Weights of a small contrastive audio-text model.
Model: encoder norm layernorm, encoder num experts 8, encoder layers 12, encoder width 160, text encoder width 256, text encoder norm layernorm_no_bias.
Training: muon at rate 0.022, 4200 steps, batches of 512.
Data: trained on short read English sentences (LibriTTS-R), 26041 training examples, 82.6 epochs.
Rows from block 2 of the audio encoder, named by matrix and row number. Rows with one number belong to one attention dimension. Each number is 128 + 32 x the weight over the matrix's rms, rounded and kept within 0 to 255. All counts start at 0.
# q: attention query, key and value (stacked) (encoder.blocks.2.attn.qkv.weight, 432x160, the q third), inputs 0-79
# k: attention query, key and value (stacked) (encoder.blocks.2.attn.qkv.weight, 432x160, the k third), inputs 0-79
q.79 [ 78 152 146  92  81 103 106 136 148 139 141  90 166  80 159  94 133 200  87  69 109 151 125  90 146 120 113 169  99 152  93 117 138 148  76 117 182 162 125 153 255 129  96 176 135 150 121 114 140 158  90 169 101 121 151 102  33 130 111  85 113  96 163  94 113  90 180  96 127  72 132  95  80 157 141 178  92  87 104 102]
k.79 [167 164 166 118 130 153 110 139 124 143 117 133 118 128 149 134 100 147  88 168 187  87  55 109 125 184 162 139 141  88 126 111 132 117 110 129 131 103 135  99 140 124 134 149 101 181 175 187  80 144  67 159  77  73  99 162 120 119 112 116 144 120 133  96  93  87 142  90 124 142  76 116 170 163  70 186 131 105 184  76]
q.80 [ 86 108 125 156  97  99 164 154 142 112 141 134 106 143  99 115 133  92 120  91 182 134  88 165 133 152 118 140 105 148 108 100 108 137 123 118 145 150 161 117 163 112 117 103 106 156 126 118  86 136 104  92 102 172 124 113 116 124 158 131 126 128 108  59 134 133 143 123 141  97  65 140 143 116 168 132 145  98 170 107]
k.80 [118 134 146 129 174 209 143  94 144  96 157 129  98 151 136 105 114 147  90 136 170 163 100 156  63  99 148 158 135 184 115 108 114 138 120 121  91 116 128 149 166 145 130 144 147 132 150 127 100  99 113 162 164 141 120 125 153 104 148 157 160 184 148 108 158 115 141 146 149  72 134 128 132 131 150  75 112  80 148  97]
q.81 [ 97 203 127 127 122 108 113 161 100 174  94 167 121 150 114 134 139 118  98  88 145 150 138 164 128 100 173 134  98 158 114 128 107 136  83 130  98 102 152 102 135 143 138 127 125 128  79 199 134  54 180 159  88  93 152  77 183 106 121 183 160 103 146 158 155  80 193 140 147 100 120 163 138 144 148 110 137 168 157 156]
k.81 [122 175 104 189 113 125 108 155 132 159 127 146 117 101 119 115 193 127  70 105 165  92 125 183 103 120 121 147 137 127 162 146 174 176 138 144  66 127 110 106  64 108  97 132 139  65 135 163  79 123 179 135 108 145 126 118  99 147 114 155 126 141 108 184 114 167 104 149 122  75 160  85 109 156 157 176 108 137 152 108]
q.82 [131 119 122 151  96 124 109  97 111 144  90 171  92 120 168 125 162 214 172 136 108 132 158  89 124 209  82 116 151 125 181 154 121 106 123  93 131 124 142 134 124 158 177  96 141 111 117 148  73 101 117 173 198  79 124 146  97  97 179 122  67  93 189  87 119 130 163 115 133 167 193 146 179 137 108 164 134 170 131 139]
k.82 [104  89 171 162 107  65 118  85  74 144 113 132  83 144 130 118 138 120 162 121 149 142  64 135 137 129  96 106 112  57 181  89 155 127  98  76 193 122 139 119  91 159 134  57 124 130 181 126 113 103 158 128 153 153  91 141 169  83 119 162  96 103 106 122  72 124 130  66 114 149  93 128 130 163  84 154 103 150 111 112]
q.83 [125  97 113  74 136 161 109 111  92 128  72 122 117 121 152 150 220 244 206 142 115 122  79 129  79 135 153 162 143  75 171 145 103 164 116 174 135 139 126 130  89  91 191 138 143  42 164 108 150 106  78  71 162 118 135 157  79  66 182 131 112 120 175 117 154 134 121 149  94 192 114  82  99 172 157 105 173 141 113 150]
k.83 [108  99 107 152 121 140 129 129 127 124 121 150 168  87 114 138  93 113 139 124 130 103 184 162  96 156 146 157 117  65 155 133 100  74 151 155 144  96 169 103 129 108 167  92 145 163 130  83 150 108  97 166 147  98 139 117 118  95 130 124  69  85 155  92 120  80 114 128 150 164 178 101 137 205 110 152 143  99  81 110]
q.84 [ 86 174  96 106 107 154 151 155 136  82 167 107 138 136 168 107 152 138 136 164 165 138 122 122 103 104 110 203  57 162  87 110 123  96 114 160  79  98 140 153  99 178 179 136 161 125  92 132 119 113 183  74 117 107 127 123  80 101 125 134 148 155 167 146 124 177 150 167  82  87 105  73 111 117 112 145 172 170  61 137]
k.84 [152 118 138 113  91 124 149 156 145 186 165 114 103 117 141 174 100 127 100 158 134 178  95 129 132 124 185 150  64 130 134 135  80 155 153 147 122 114  82  91 171  79  82 176  96 114 142 192 133  79 118 147 135  96 131  98 144 130 144 159 164 150  74 150 118 135  94 126 129 106 163  92  72 128 155 109 139  61 150 144]
q.85 [136 103 175 107 147 131 138 133 131 112  52 134  62  92  91 135 112 106 146  76 175 140 174 142 183 108 115 153 159 142 116 141 120 176 203 110  79 147 123  88 125 155 114  82 106  25 202 116 162 122 139 172 140 180 111 114 174 100 162 107 107 117 109 176 168  89  98 163 131 116 117 147 131 154 176 101 148 177 145 164]
k.85 [130 150 152 110 129 142 107 109 144  74 130 136  99  97 132 152 107 106 171 102 103 105 166 126 135 146  89  93 151  88 132 179 206 170 201 174 146 109 169 149 187 140 125  64 181  69  98 152  70 111 175 114 129 148 128 146 136 119 100 115 112  73 148 137 168 115  61 145 130  79 140 128 154 166 195 148  80 159  63  90]
q.86 [180 141 100 128 126 100 173  91 130 138 137 179 166 101 145 131 115 146  82 131 100 158 110  90 155 108 142 108 155 145 147 112 190 119 191  82 146 126 170 116 133 125 130 116 170 149 119 101 128 114 106  93 139 139 122 113 118  39  69  72 170 106 120 110 117 129  80 129 144  82 183 158  91  55 128 175 115 131  99 194]
k.86 [156 142 114  77  71 142 107 126 117 150 164 100 132 188 144 181 136 136  83 165 112  98  90 151 175 102 134  98 103 183 121 102 111 133 121 153 133 150 173 163 116 164 108 108 137 151  83 143  29 170 124 119 122 129 109 168 127 122 203 109 139 129 189 180 146 162 128 124 105 147 103 117 121 143 173 105  80 137  75 131]
q.87 [147 124 139 109 127 123 190  91 161 122 158 141 107 125  63 132  86  91 150 156 141 180 142 141 141 143 146 122 146  88 195  57 125 130 147 103 139 175 118  92 149 127  97 134 139  87 120 110 124 100 120 105 184 134 105 120 150 125  82 138  94 140 131 165 102 160 113 139 133  86 121  97 155 178 126 101 107 161 140 133]
k.87 [112 133 104 127  84 154 147 111 133 156 173  98 157 141 165 131 137  81 210 123 135 190 139 135 110 120 152 129 145 146 122  74 111  81 114 111 101 124 177  80 113 189 136  90 162  31  63  92 147  93 137 142 128 166 106 113 166 179 139 125 127  98 137 157 114 104 139 122 115  92 137 168 162  91 123 172 146 104 148  89]