{
  "model": "contrastive audio-text model",
  "dataset": "short read English sentences (LibriTTS-R)",
  "train_examples": 26041,
  "n_mels": 40,
  "hop_length": 160,
  "input": "log_mel",
  "spec_augment": true,
  "win_length": 512,
  "tokenizer": "word",
  "vocab_size": 5132,
  "loss": "softmax",
  "embed_dim": 128,
  "encoder_arch": "transformer",
  "encoder_norm": "layernorm",
  "encoder_norm_position": "sandwich",
  "encoder_activation": "quick_gelu",
  "encoder_mlp_ratio": 3,
  "encoder_head_dim": 48,
  "encoder_fused_qkv": true,
  "encoder_bias": "none",
  "encoder_qk_norm": false,
  "encoder_parallel_block": false,
  "encoder_dropout": 0.1,
  "encoder_inner_norm": false,
  "encoder_moe": "top_k",
  "encoder_drop_path": 0.15,
  "encoder_num_experts": 8,
  "encoder_moe_every": 2,
  "encoder_expert_mlp_ratio": 1,
  "encoder_experts_per_token": 1,
  "encoder_shared_expert": false,
  "encoder_subsampling": 4,
  "encoder_layers": 12,
  "encoder_width": 160,
  "encoder_positions": "learned",
  "encoder_pooling": "mean",
  "text_encoder_causal": false,
  "text_encoder_width": 256,
  "text_encoder_layers": 8,
  "text_encoder_norm": "layernorm_no_bias",
  "text_encoder_norm_position": "pre",
  "text_encoder_activation": "gelu",
  "text_encoder_mlp_ratio": 4,
  "text_encoder_head_dim": 32,
  "text_encoder_fused_qkv": true,
  "text_encoder_bias": "all",
  "text_encoder_qk_norm": false,
  "text_encoder_parallel_block": false,
  "text_encoder_dropout": 0.1,
  "text_encoder_inner_norm": false,
  "text_encoder_moe": "expert_choice",
  "text_encoder_num_experts": 4,
  "text_encoder_moe_every": 2,
  "text_encoder_expert_mlp_ratio": 0.25,
  "text_encoder_experts_per_token": 2,
  "text_encoder_shared_expert": true,
  "text_encoder_positions": "learned",
  "residual_init": "zero_last",
  "optimizer": "muon",
  "muon_scale": "spectral",
  "lr": 0.022,
  "momentum": 0.95,
  "nesterov": true,
  "orthogonalizer": "newton_schulz_5",
  "adamw_lr_other_params": 0.0016,
  "steps": 4200,
  "batch_size": 512,
  "epochs": 82.6,
  "lr_schedule": "linear",
  "final_lr_fraction": 0.05,
  "warmup_steps": 840,
  "weight_decay": 0.1,
  "adamw_weight_decay_other_params": 0
}
Rows from block 2 of the audio encoder of a small contrastive audio-text model, named by matrix and row number. Rows with one number belong to one neuron. Each number is 500 + 50 x the weight over its row's rms, rounded and kept within 0 to 999. All counts start at 0. Numbers have three digits each.
After each neuron's rows are labels from the 100 clips, of 14848, where the neuron reaches its highest value: "top examples" is what is common among them; "loudest band" is the band of the loudest frequency at the time of the peak. Only what is clearly more common there than usual is listed. The data: short read English sentences (LibriTTS-R). In brackets: how many of the 100, against the usual share in percent.
# fc1: MLP up (encoder.blocks.2.mlp.fc1.weight, 480x160), inputs 120-159
# fc2: MLP down (encoder.blocks.2.mlp.fc2.weight, 160x480, transposed), outputs 120-159

fc1.90:502581423479482489523508535513579428438482490434460486495538547575440513462496555468484535495526501445429507505500532461
fc2.90:456503482566542498551482500493549446384418489438516464513523422551514518601453496390566534499491563546474459424431545480
top examples: the word "is" (27 vs 8.1)
loudest band: 250 to 500 Hz (34 vs 12.1)

fc1.455:563571510486406470504437502526493539465481545552485529476509517517564493498490388423627520559479447560536533498570483557
fc2.455:512550589480552530540501469509515525436491528566466392458447482518433502450536531505523428458584477580552514427536574476
top examples: the word "you" (60 vs 14.8)
loudest band: 250 to 500 Hz (44 vs 12.1)

fc1.103:572464485563484462533550413431447484522531512483496510498501570556556482421455503531482464524448529532512563453473517486
fc2.103:534461489439455550544527517533491465441488505547480539537515612502522533544510413468439504467522512528591534511414532448
top examples: the word "said" (64 vs 6.4)
loudest band: 4000 to 8000 Hz (70 vs 4.3)

fc1.284:477549492516445453484482480477514455611500518452428553491542595503422564556430556503500505534471502488428531555504474521
fc2.284:558487448579540445498543431494519518540561542547472475482502504492521474534530449443555468551415447518478460563414584555
top examples: the word "was" (81 vs 9.6)
loudest band: 250 to 500 Hz (41 vs 12.1)

fc1.389:473590412463447497462500531515586482567465509519588548593495606508480473563495510596471468537478581525473484522532461495
fc2.389:464558513528486497477436378548468521446514499599492451447467495456606369464479489460394495512499416507574421531412462504
top examples: the word "was" (27 vs 9.6)
loudest band: 4000 to 8000 Hz (68 vs 4.3)

fc1.182:532507406472525436534515460428560543524515420487430502543487422468559560572505543496473562468475418494528540529429583516
fc2.182:462556472532509488461560484543495510437483409489500533473501575551512499547496504521535490409553516523478494535458573438
top examples: the word "they" (29 vs 3.3)
loudest band: 250 to 500 Hz (49 vs 12.1)

fc1.433:463474434518409444516471521485558491477572434424453593404474515478487503600447569536513503536532402477468440521409537545
fc2.433:495432609496502459484472459568507531514605483584423571471383545388564494478464468468375479483472461547403526485469541498
top examples: the word "they" (33 vs 3.3)
loudest band: 250 to 500 Hz (51 vs 12.1)

fc1.340:508556429496423507501537461480460518503544499494453538594459526549617558516578478471592462515445444550507490510499466548
fc2.340:548552402566473556567487527535493557531481526479484519488537482445444586513424508521445590418603468500591568533456425538
top examples: voice: female (86 vs 53.8)
loudest band: 500 to 1000 Hz (47 vs 5.7)

fc1.419:495540461516428572518388506520496478569490467505538580425512489529483449504512531498426515524596504449529540417465422558
fc2.419:477616500506388441498524575541492557472531535543477494507459557417489449549506494475483495429531419448462563490499547480
top examples: the word "we" (30 vs 3.4)
loudest band: 250 to 500 Hz (31 vs 12.1)

fc1.76:540530496412528496496456519508440496507573475462394480466487499479506573542503500561572510489573485545401518455545502393
fc2.76:527557499537498470449489522564521470510473488494455532552451407425501460461380464528533633434509500361509456461518520514
top examples: voice: female (81 vs 53.8)
loudest band: 250 to 500 Hz (56 vs 12.1)

fc1.468:531510498504405477466405506464561510419551585552460590484505525512512490480500517476617487652450557471529482538537471595
fc2.468:453558555525476519521469416451481513494563633474471474557468432493496538401507536428480509580518489647564533502575473484
top examples: voice: male (72 vs 46.2); the word "you" (38 vs 14.8)
loudest band: 250 to 500 Hz (63 vs 12.1)

fc1.368:494540535492588532502583603467523507447550540459451558451491443561444438570489546513539468535496498379502508587472384495
fc2.368:530462554613513482595502428538456511515395552548416532480508553429512476509498485498469471480526472571468475541478534493
top examples: text has "how" (26 vs 2); the word "who" (25 vs 1.1)
loudest band: 1000 to 2000 Hz (27 vs 1.5)

fc1.394:549512472477421555458444549520535505529618544500496475535513489512409487602450510550506456466516517417474430441482482485
fc2.394:488556554528503549521539477503505510566554541518449527555535429390505502462585478563535435474572496467411587495469477480
top examples: the word "what" (35 vs 4.8); text has "but" (25 vs 4.7)
loudest band: 250 to 500 Hz (43 vs 12.1)

fc1.222:434476494605515457489433415464524440440479467418469448509524564531450456428503420459560380463383477565522477509452635520
fc2.222:480470481469518474476557540570528330474467509529483533451493448471458571473481512469437531412502521465405516488482639436
top examples: the word "is" (28 vs 8.1)
loudest band: 4000 to 8000 Hz (77 vs 4.3)

fc1.209:510493493484455504515443520592548505606507446511492505515607469475513434460420468422627512530509499558536497492452567573
fc2.209:483487434450439478553495447479484516518528389527513484547453458437528465514553491497449460542570525397489520540508504457
top examples: the word "so" (26 vs 2.5)
loudest band: 250 to 500 Hz (51 vs 12.1)

fc1.405:491585537555491459458490533504464493472559461452454535452457502549473463489452527471556478539452419624580562437505491590
fc2.405:476485463478449516398545546446412470364500521570498559512507458458528436476542649562382562545521567600590566523579555538
top examples: the word "said" (29 vs 6.4)
loudest band: 4000 to 8000 Hz (77 vs 4.3)

fc1.376:462562488473506441488469472473402472619517508517543460552492465516393445430523506563534501567486480445477470461379542490
fc2.376:417560508471535549497462541497531489491560536545516459485548419378488517505496500497438480490557462455552498474511498463
top examples: the word "oh" (34 vs 1.1)
loudest band: 250 to 500 Hz (44 vs 12.1); 500 to 1000 Hz (38 vs 5.7)

fc1.320:492464523449532575526547513613493492518489559409421602432457345523430505467488568508500458538505466470436555565498405570
fc2.320:493487465584526412536577503531487534544492545436435499459552522481510457508479553377476464448538451513550493545445566503
top examples: the word "how" (54 vs 2); the word "you" (35 vs 14.8)
loudest band: 1000 to 2000 Hz (40 vs 1.5)

fc1.272:488521533495564496429474634479452456525608452447451469458500418521576505529534512481538525480537512502584584428579482585
fc2.272:527483477561487503494541574542478471401476499487475503539507499489469460520523590512386490511503566586495483572555541521
top examples: voice: male (76 vs 46.2)
loudest band: 250 to 500 Hz (31 vs 12.1)

fc1.388:453548514475470520510332554505489470499514506495538546442541551591546483544584545515457503523543489464583430612458596585
fc2.388:472490438548475515446521498467588614524441495480533522490549471493476525428478458528565443492532528516400441482432464448
top examples: the word "no" (27 vs 3.3); the word "know" (26 vs 2.4)
loudest band: 250 to 500 Hz (36 vs 12.1)

fc1.338:530506518497453446489604427535548474510542530528528446504493537527497531452498501552466443500466577524450548564440521516
fc2.338:545518475444541500505507433567521479528465593542506492512541455495547511451424500515400478388500560513597492572449512546
top examples: the word "how" (35 vs 2)
loudest band: 1000 to 2000 Hz (34 vs 1.5)

fc1.2:463521519549515530505534468528360428454465473434563464493508444571496559596465585470580474518493524497501599582491504505
fc2.2:541469474570515518593472529524479455410498480555425424490587502502490521482424555627550504567542573458442424526500502407
top examples: the word "don't" (25 vs 2.4)
loudest band: 250 to 500 Hz (47 vs 12.1)

fc1.180:502523467504492487586537479574511424486527538508479555479466503503479590465526451401577561576398414494554515552413410458
fc2.180:545465520534488492499501520487484436454553522527517459477437625465481501433575524476535484571486354522557563514562470532
top examples: the word "you" (67 vs 14.8)
loudest band: 250 to 500 Hz (55 vs 12.1)

fc1.453:595507535510508466547476494460615480465536490418470585591526467480415512430588517472474564469447527518516506559552464469
fc2.453:508473599412520514389531407495543496470517532463548574466533410505545488545528497527505589532425572483532477455398475506
top examples: the word "i" (62 vs 18.6)
loudest band: 1000 to 2000 Hz (38 vs 1.5); 500 to 1000 Hz (34 vs 5.7)

fc1.206:491456439485500454591493541557413590485595591479485564565473481544458546564495512471570425511500493526491478534506429538
fc2.206:521553455530455412490563515421491521456533457426545554420500517576548470514498524476542487474505445506469523507510500487
top examples: the word "what" (50 vs 4.8)
loudest band: 250 to 500 Hz (45 vs 12.1)

fc1.93:639540438452556524463489554543484589581389419501549562541497582392520483515561541571481478458447454508476502547547476519
fc2.93:556486592523550504465557469600530468517540412477535467545432588503539509520505508520498501528454510446474493520498435446
top examples: the word "we" (33 vs 3.4)
loudest band: 250 to 500 Hz (55 vs 12.1)

fc1.72:556550546487520473536515518478505471473514507554557566638599509473498382385498448434638461542388613462583456512579509494
fc2.72:494475465449507428514431472467530507424522522505440514522477428574531443501415444473513518534600561517559464484552529548
top examples: the word "said" (32 vs 6.4)
loudest band: 500 to 1000 Hz (26 vs 5.7)

fc1.286:588507404447540448441505525499556554499500478477456541549471510560498527504475488573572488512553479475601383541534444516
fc2.286:448485530558496513557541536491519514377519565457372528459565459398540520492491447511480589456534567573506522475446442586
top examples: voice: female (83 vs 53.8); the word "said" (31 vs 6.4)
loudest band: 500 to 1000 Hz (51 vs 5.7); 250 to 500 Hz (30 vs 12.1)

fc1.434:468534459555470536469566443424565595399467547477504509479493458532452643478500463523576549534569602472563528512464447535
fc2.434:443480442524497521498475526491388511433492540467496507504532370561462571537473527468432501458453493479506438597427542504
top examples: voice: female (82 vs 53.8)
loudest band: 500 to 1000 Hz (53 vs 5.7)

fc1.176:494532481422487541451585586452472527451434512464533579607556505461503479552442497567525515463465493528484649472535520476
fc2.176:468492516599484543495503524569474515475489473573547511468465467497491470479468344522494542468592418520467374482496523589
top examples: the word "the" (55 vs 24.7)
loudest band: 250 to 500 Hz (34 vs 12.1)

fc1.416:483430409490455378425357452544375609555544515458561392425490489482558442556549456482504453528465472549584570487533642523
fc2.416:414428464477456411526518566501536452460564558527418460496585507508433471531547446499528533429549537531487570420485559536
top examples: the word "she" (28 vs 5.4)
loudest band: 4000 to 8000 Hz (55 vs 4.3); 2000 to 4000 Hz (28 vs 1.9)

fc1.91:502544431485475463400485457556448579560507502480574542461541643445502461593502502469539479470442545505470470527406377522
fc2.91:473430404488502434474499478477550546499571491455621570557483427585538517549449513534528513519508483503576497500401519524
top examples: the word "was" (67 vs 9.6)
loudest band: 250 to 500 Hz (47 vs 12.1)

fc1.372:499580480487431466527434466413367494480505521453500471479485468553595481369525460475550465524474566467544453528425546609
fc2.372:443425429556471505475521497527544494547416488419653548552471505518515430521526469532491576501604467427462511604476520498
top examples: voice: female (88 vs 53.8)
loudest band: 500 to 1000 Hz (35 vs 5.7)

fc1.341:506509484351494518570531568519502431495557527549472582531475496502568479410568549484515585535495486417534444530462539523
fc2.341:586444565525516475522531545377541582509471480526531421431472510571420520417522419435541515519575502536496487560466516453
top examples: the word "was" (31 vs 9.6)
loudest band: 250 to 500 Hz (41 vs 12.1)

fc1.58:312504561503482495488481556594507529592460422460495467501474448554486442539370485498564498488463544431432417507389567547
fc2.58:373554482463508473532464505594529482495541470472444447419497523496473498500520475527568533426566548437452495481436535574
top examples: the word "no" (36 vs 3.3)
loudest band: 250 to 500 Hz (47 vs 12.1); 500 to 1000 Hz (28 vs 5.7)

fc1.97:528590502415469573478463463498446578484529495543470519483421508500444469531484535504527504523422507464522665554432422578
fc2.97:597545439500467481437406578532406543530468453501428488427441508586486516523639498516608579538426507475541533416477576548
top examples: voice: male (76 vs 46.2)
loudest band: 4000 to 8000 Hz (89 vs 4.3)

fc1.0:494462493525485504566562474547501530405490581544447432528567514568455551432518441531516534474466550443508586558462549562
fc2.0:480528436506563502554534508552499474455443482470531478441476444527498513454464486599449486496519620545485386616446528554
top examples: the word "you" (50 vs 14.8); the word "how" (40 vs 2)
loudest band: 1000 to 2000 Hz (34 vs 1.5)

fc1.464:545621519518486520511395555514435466601494423524495554564455497614516570547470494415445458488537500501520524482557481587
fc2.464:448476453367491531516531470466617538478387471412437410539473493485481424485528451583451503413550530554458455483423464430
top examples: voice: female (84 vs 53.8)
loudest band: 250 to 500 Hz (56 vs 12.1)

fc1.218:495460521454442416511454501545534558549561426402495555501509524418463491432448547495609517531527470464518464568556594546
fc2.218:562439516541481429369549529447523523457484416409450513539601476457431539498558560517521462545573508517473535486467523470
top examples: the word "said" (51 vs 6.4)
loudest band: 500 to 1000 Hz (40 vs 5.7)

fc1.327:554499551477442446532465520510476546477535557381505492501435487445619498575497448418434552519508460568551545517493474479
fc2.327:491519622515531548468548511493475505437513416580558504526540591555463485484524476552513493449448484499525459509602547503
top examples: the word "it" (38 vs 12.2); the word "he" (28 vs 11.1)
loudest band: 250 to 500 Hz (44 vs 12.1)

fc1.170:449533407483462566615550567513450499458464574527517490524470508607509437424446463571541465482529556459530519479441510478
fc2.170:441491480421464448440492481472567519496470518426584394436566460423512444393452408491572512423518537525616481621547523509
top examples: text has "what" (29 vs 5)
loudest band: 250 to 500 Hz (42 vs 12.1)

fc1.235:504530399492485351484430591486567574575512543559573404527546555516541388515494526522542484500553463529628506450561479512
fc2.235:413433466489506498526454516558691434452475583457487510437569549519546434462483522446508526448558543470493444403501595496
top examples: the word "she" (71 vs 5.4)
loudest band: 2000 to 4000 Hz (93 vs 1.9)

fc1.456:479503501429456435484468547555500455517540471480482549452418566544600470589489526495459466489511424430503439502502513532
fc2.456:572501531468524486537498548580446455431485413529481531559428542429552425475552429581557541519461454604548368545536606427
top examples: the word "they" (30 vs 3.3)
loudest band: 250 to 500 Hz (54 vs 12.1)

fc1.186:441491507534485536587533531592506492463408547518485453571497535596584381472474495587475457399443531484679457533493451508
fc2.186:455557443461451433479475388539547527436545503414526445487540426359556503477465525433437532540534432534498438493488600511
top examples: the word "was" (25 vs 9.6)
loudest band: 4000 to 8000 Hz (58 vs 4.3)

fc1.74:536459517501434509455397418440449402396604518535465532458499517558477503520515539452543463629509585529460518542551452479
fc2.74:475413552460463530485535496551533472458509588520445471548516473489503541439477575524566518621516456450503500508581457486
top examples: the word "to" (36 vs 14.3)
loudest band: 250 to 500 Hz (33 vs 12.1)

fc1.283:468518527452479501461422572472532442573474447470583529536552538506525431497474480390501394432510564495459478509550454535
fc2.283:535510589420541504384524417517465562545496516509539453482561551408482518503616505506461541421557455496502569429442679471
top examples: text has "you" (37 vs 15)
loudest band: 4000 to 8000 Hz (49 vs 4.3)

fc1.148:500511468583555494530454435444399610438492460485464425577551460502444614525485473610522490443600482523500600549426470492
fc2.148:395470502516547546430488455492519519592414514529476511481555539494489617501424486428478555492475592430470516524549520520
top examples: the word "the" (50 vs 24.7)
loudest band: 250 to 500 Hz (42 vs 12.1)

fc1.450:450496484508454446454561449542424462443395518477576452534428571522602513582496502462419515481539429534521399516456466501
fc2.450:503422564528482495564523539539525523367470567366479482518488502491481444529444399501518530454469500559508503551474511491
top examples: the word "it" (62 vs 12.2); the word "was" (35 vs 9.6)
loudest band: 250 to 500 Hz (67 vs 12.1)

fc1.353:555499511486526486518498549512487506468488539591440576475534395578498462571537509423513409524554491455556441586544470489
fc2.353:510520498536588459589494509552523597521533572535554540439561566460607482483439409508483524467616490507492408432443564384
top examples: the word "she" (48 vs 5.4)
loudest band: 2000 to 4000 Hz (71 vs 1.9)

fc1.30:488397491502539549493431548565563462445460573416458487525516497433464572368471461490531405516479502509432557506434584519
fc2.30:509559637523403455500575504419453533542452430472569487543570488521496572467468586525570482562469480451564492484521414551
top examples: the word "not" (34 vs 6.3)
loudest band: 500 to 1000 Hz (25 vs 5.7)

fc1.144:377489422472479502507496483504456593567457475527555500501499601578472570482489441517576563506469512466516435528449536510
fc2.144:490455505433488389476483494496581529502484500419482545417500481463504399529461493477469528583520527460483509470458511441
top examples: the word "what" (25 vs 4.8)
loudest band: 250 to 500 Hz (52 vs 12.1)

fc1.87:539523529497465482604483504480512450564496472426432541399513540466487506505481588374510531481511496540552505484492413500
fc2.87:555523505462413560497487440398472548523507509473484567509499557520434482597560449547395527558482471470470598467470493528
top examples: the word "so" (26 vs 2.5)
loudest band: 4000 to 8000 Hz (62 vs 4.3)

fc1.55:578498595668612494497490464552494500519505433484474493474505469441526514429553442536494400495457520523487429503654462493
fc2.55:584531467572502429433554525471487448433542566596493492491474630454491456462455484527467428450440489530560532477684475477
top examples: voice: male (96 vs 46.2)
loudest band: 250 to 500 Hz (58 vs 12.1)

fc1.315:538446602438515509569511539497562534466446426426455557540508613573437519505379409441593521445548536321452503486459536540
fc2.315:474436463454491481461505460442570506473508482431571539462513565482561505485443492491538552395517502609503546440469501528
top examples: voice: female (88 vs 53.8)
loudest band: 4000 to 8000 Hz (84 vs 4.3)

fc1.60:450492396435482519514452490512508579550561525507618552522560560520464518508562467506542556569514462488507490564476389508
fc2.60:537434524429460431479535433460575511458444528435637565516440579585484451511556467545508429479492514540541574577514407469
top examples: the word "was" (63 vs 9.6); the word "it" (39 vs 12.2)
loudest band: 250 to 500 Hz (74 vs 12.1)

fc1.18:540559534564577467494501519411488522485466564449480404548525527467418471477564531559506522477503436484528507554450534465
fc2.18:524484536444600405476464510472558510508470478556584501401504564503507613491489524586499518408456467483576565489505423403
top examples: the word "i" (43 vs 18.6); the word "oh" (29 vs 1.1)
loudest band: 500 to 1000 Hz (42 vs 5.7)

fc1.343:516502625563477447505541511456446483634492555509516485530466509534507465413404460477536518637502388464497466545414420490
fc2.343:539483424503498511549512449420496566523522459526427488559483526484521500502427566450493577381455450597475516528473603484
top examples: the word "i" (40 vs 18.6)
loudest band: 500 to 1000 Hz (26 vs 5.7)

fc1.43:449548574476480506491468484533459590550458486449546494513590567477448644531522502509565530470563524474430512437491472535
fc2.43:476532478492490381524488525532518522504513561475431564486461529486462503573488498566562571419589453426491509542523532466
top examples: the word "what" (28 vs 4.8)
loudest band: 250 to 500 Hz (39 vs 12.1); 500 to 1000 Hz (34 vs 5.7)

fc1.63:475502535525482447564475470506483615447446527527477424624423498435433533432441481576582491479530479441510503489447512573
fc2.63:544466511554476476499430521554517568460399494394513455501460530494507531520497498471605466540519483493479546456536483525
top examples: the word "not" (33 vs 6.3)
loudest band: 500 to 1000 Hz (36 vs 5.7)

fc1.129:564411458498496442524424536588451415597540466559474558522471482547473473468507475492551479478570488476580516520465490468
fc2.129:364427448450459497433508484568483562494564617530502498520488540414486564459488414553570594542558534435530506413466576488
top examples: the word "said" (82 vs 6.4)
loudest band: 4000 to 8000 Hz (63 vs 4.3)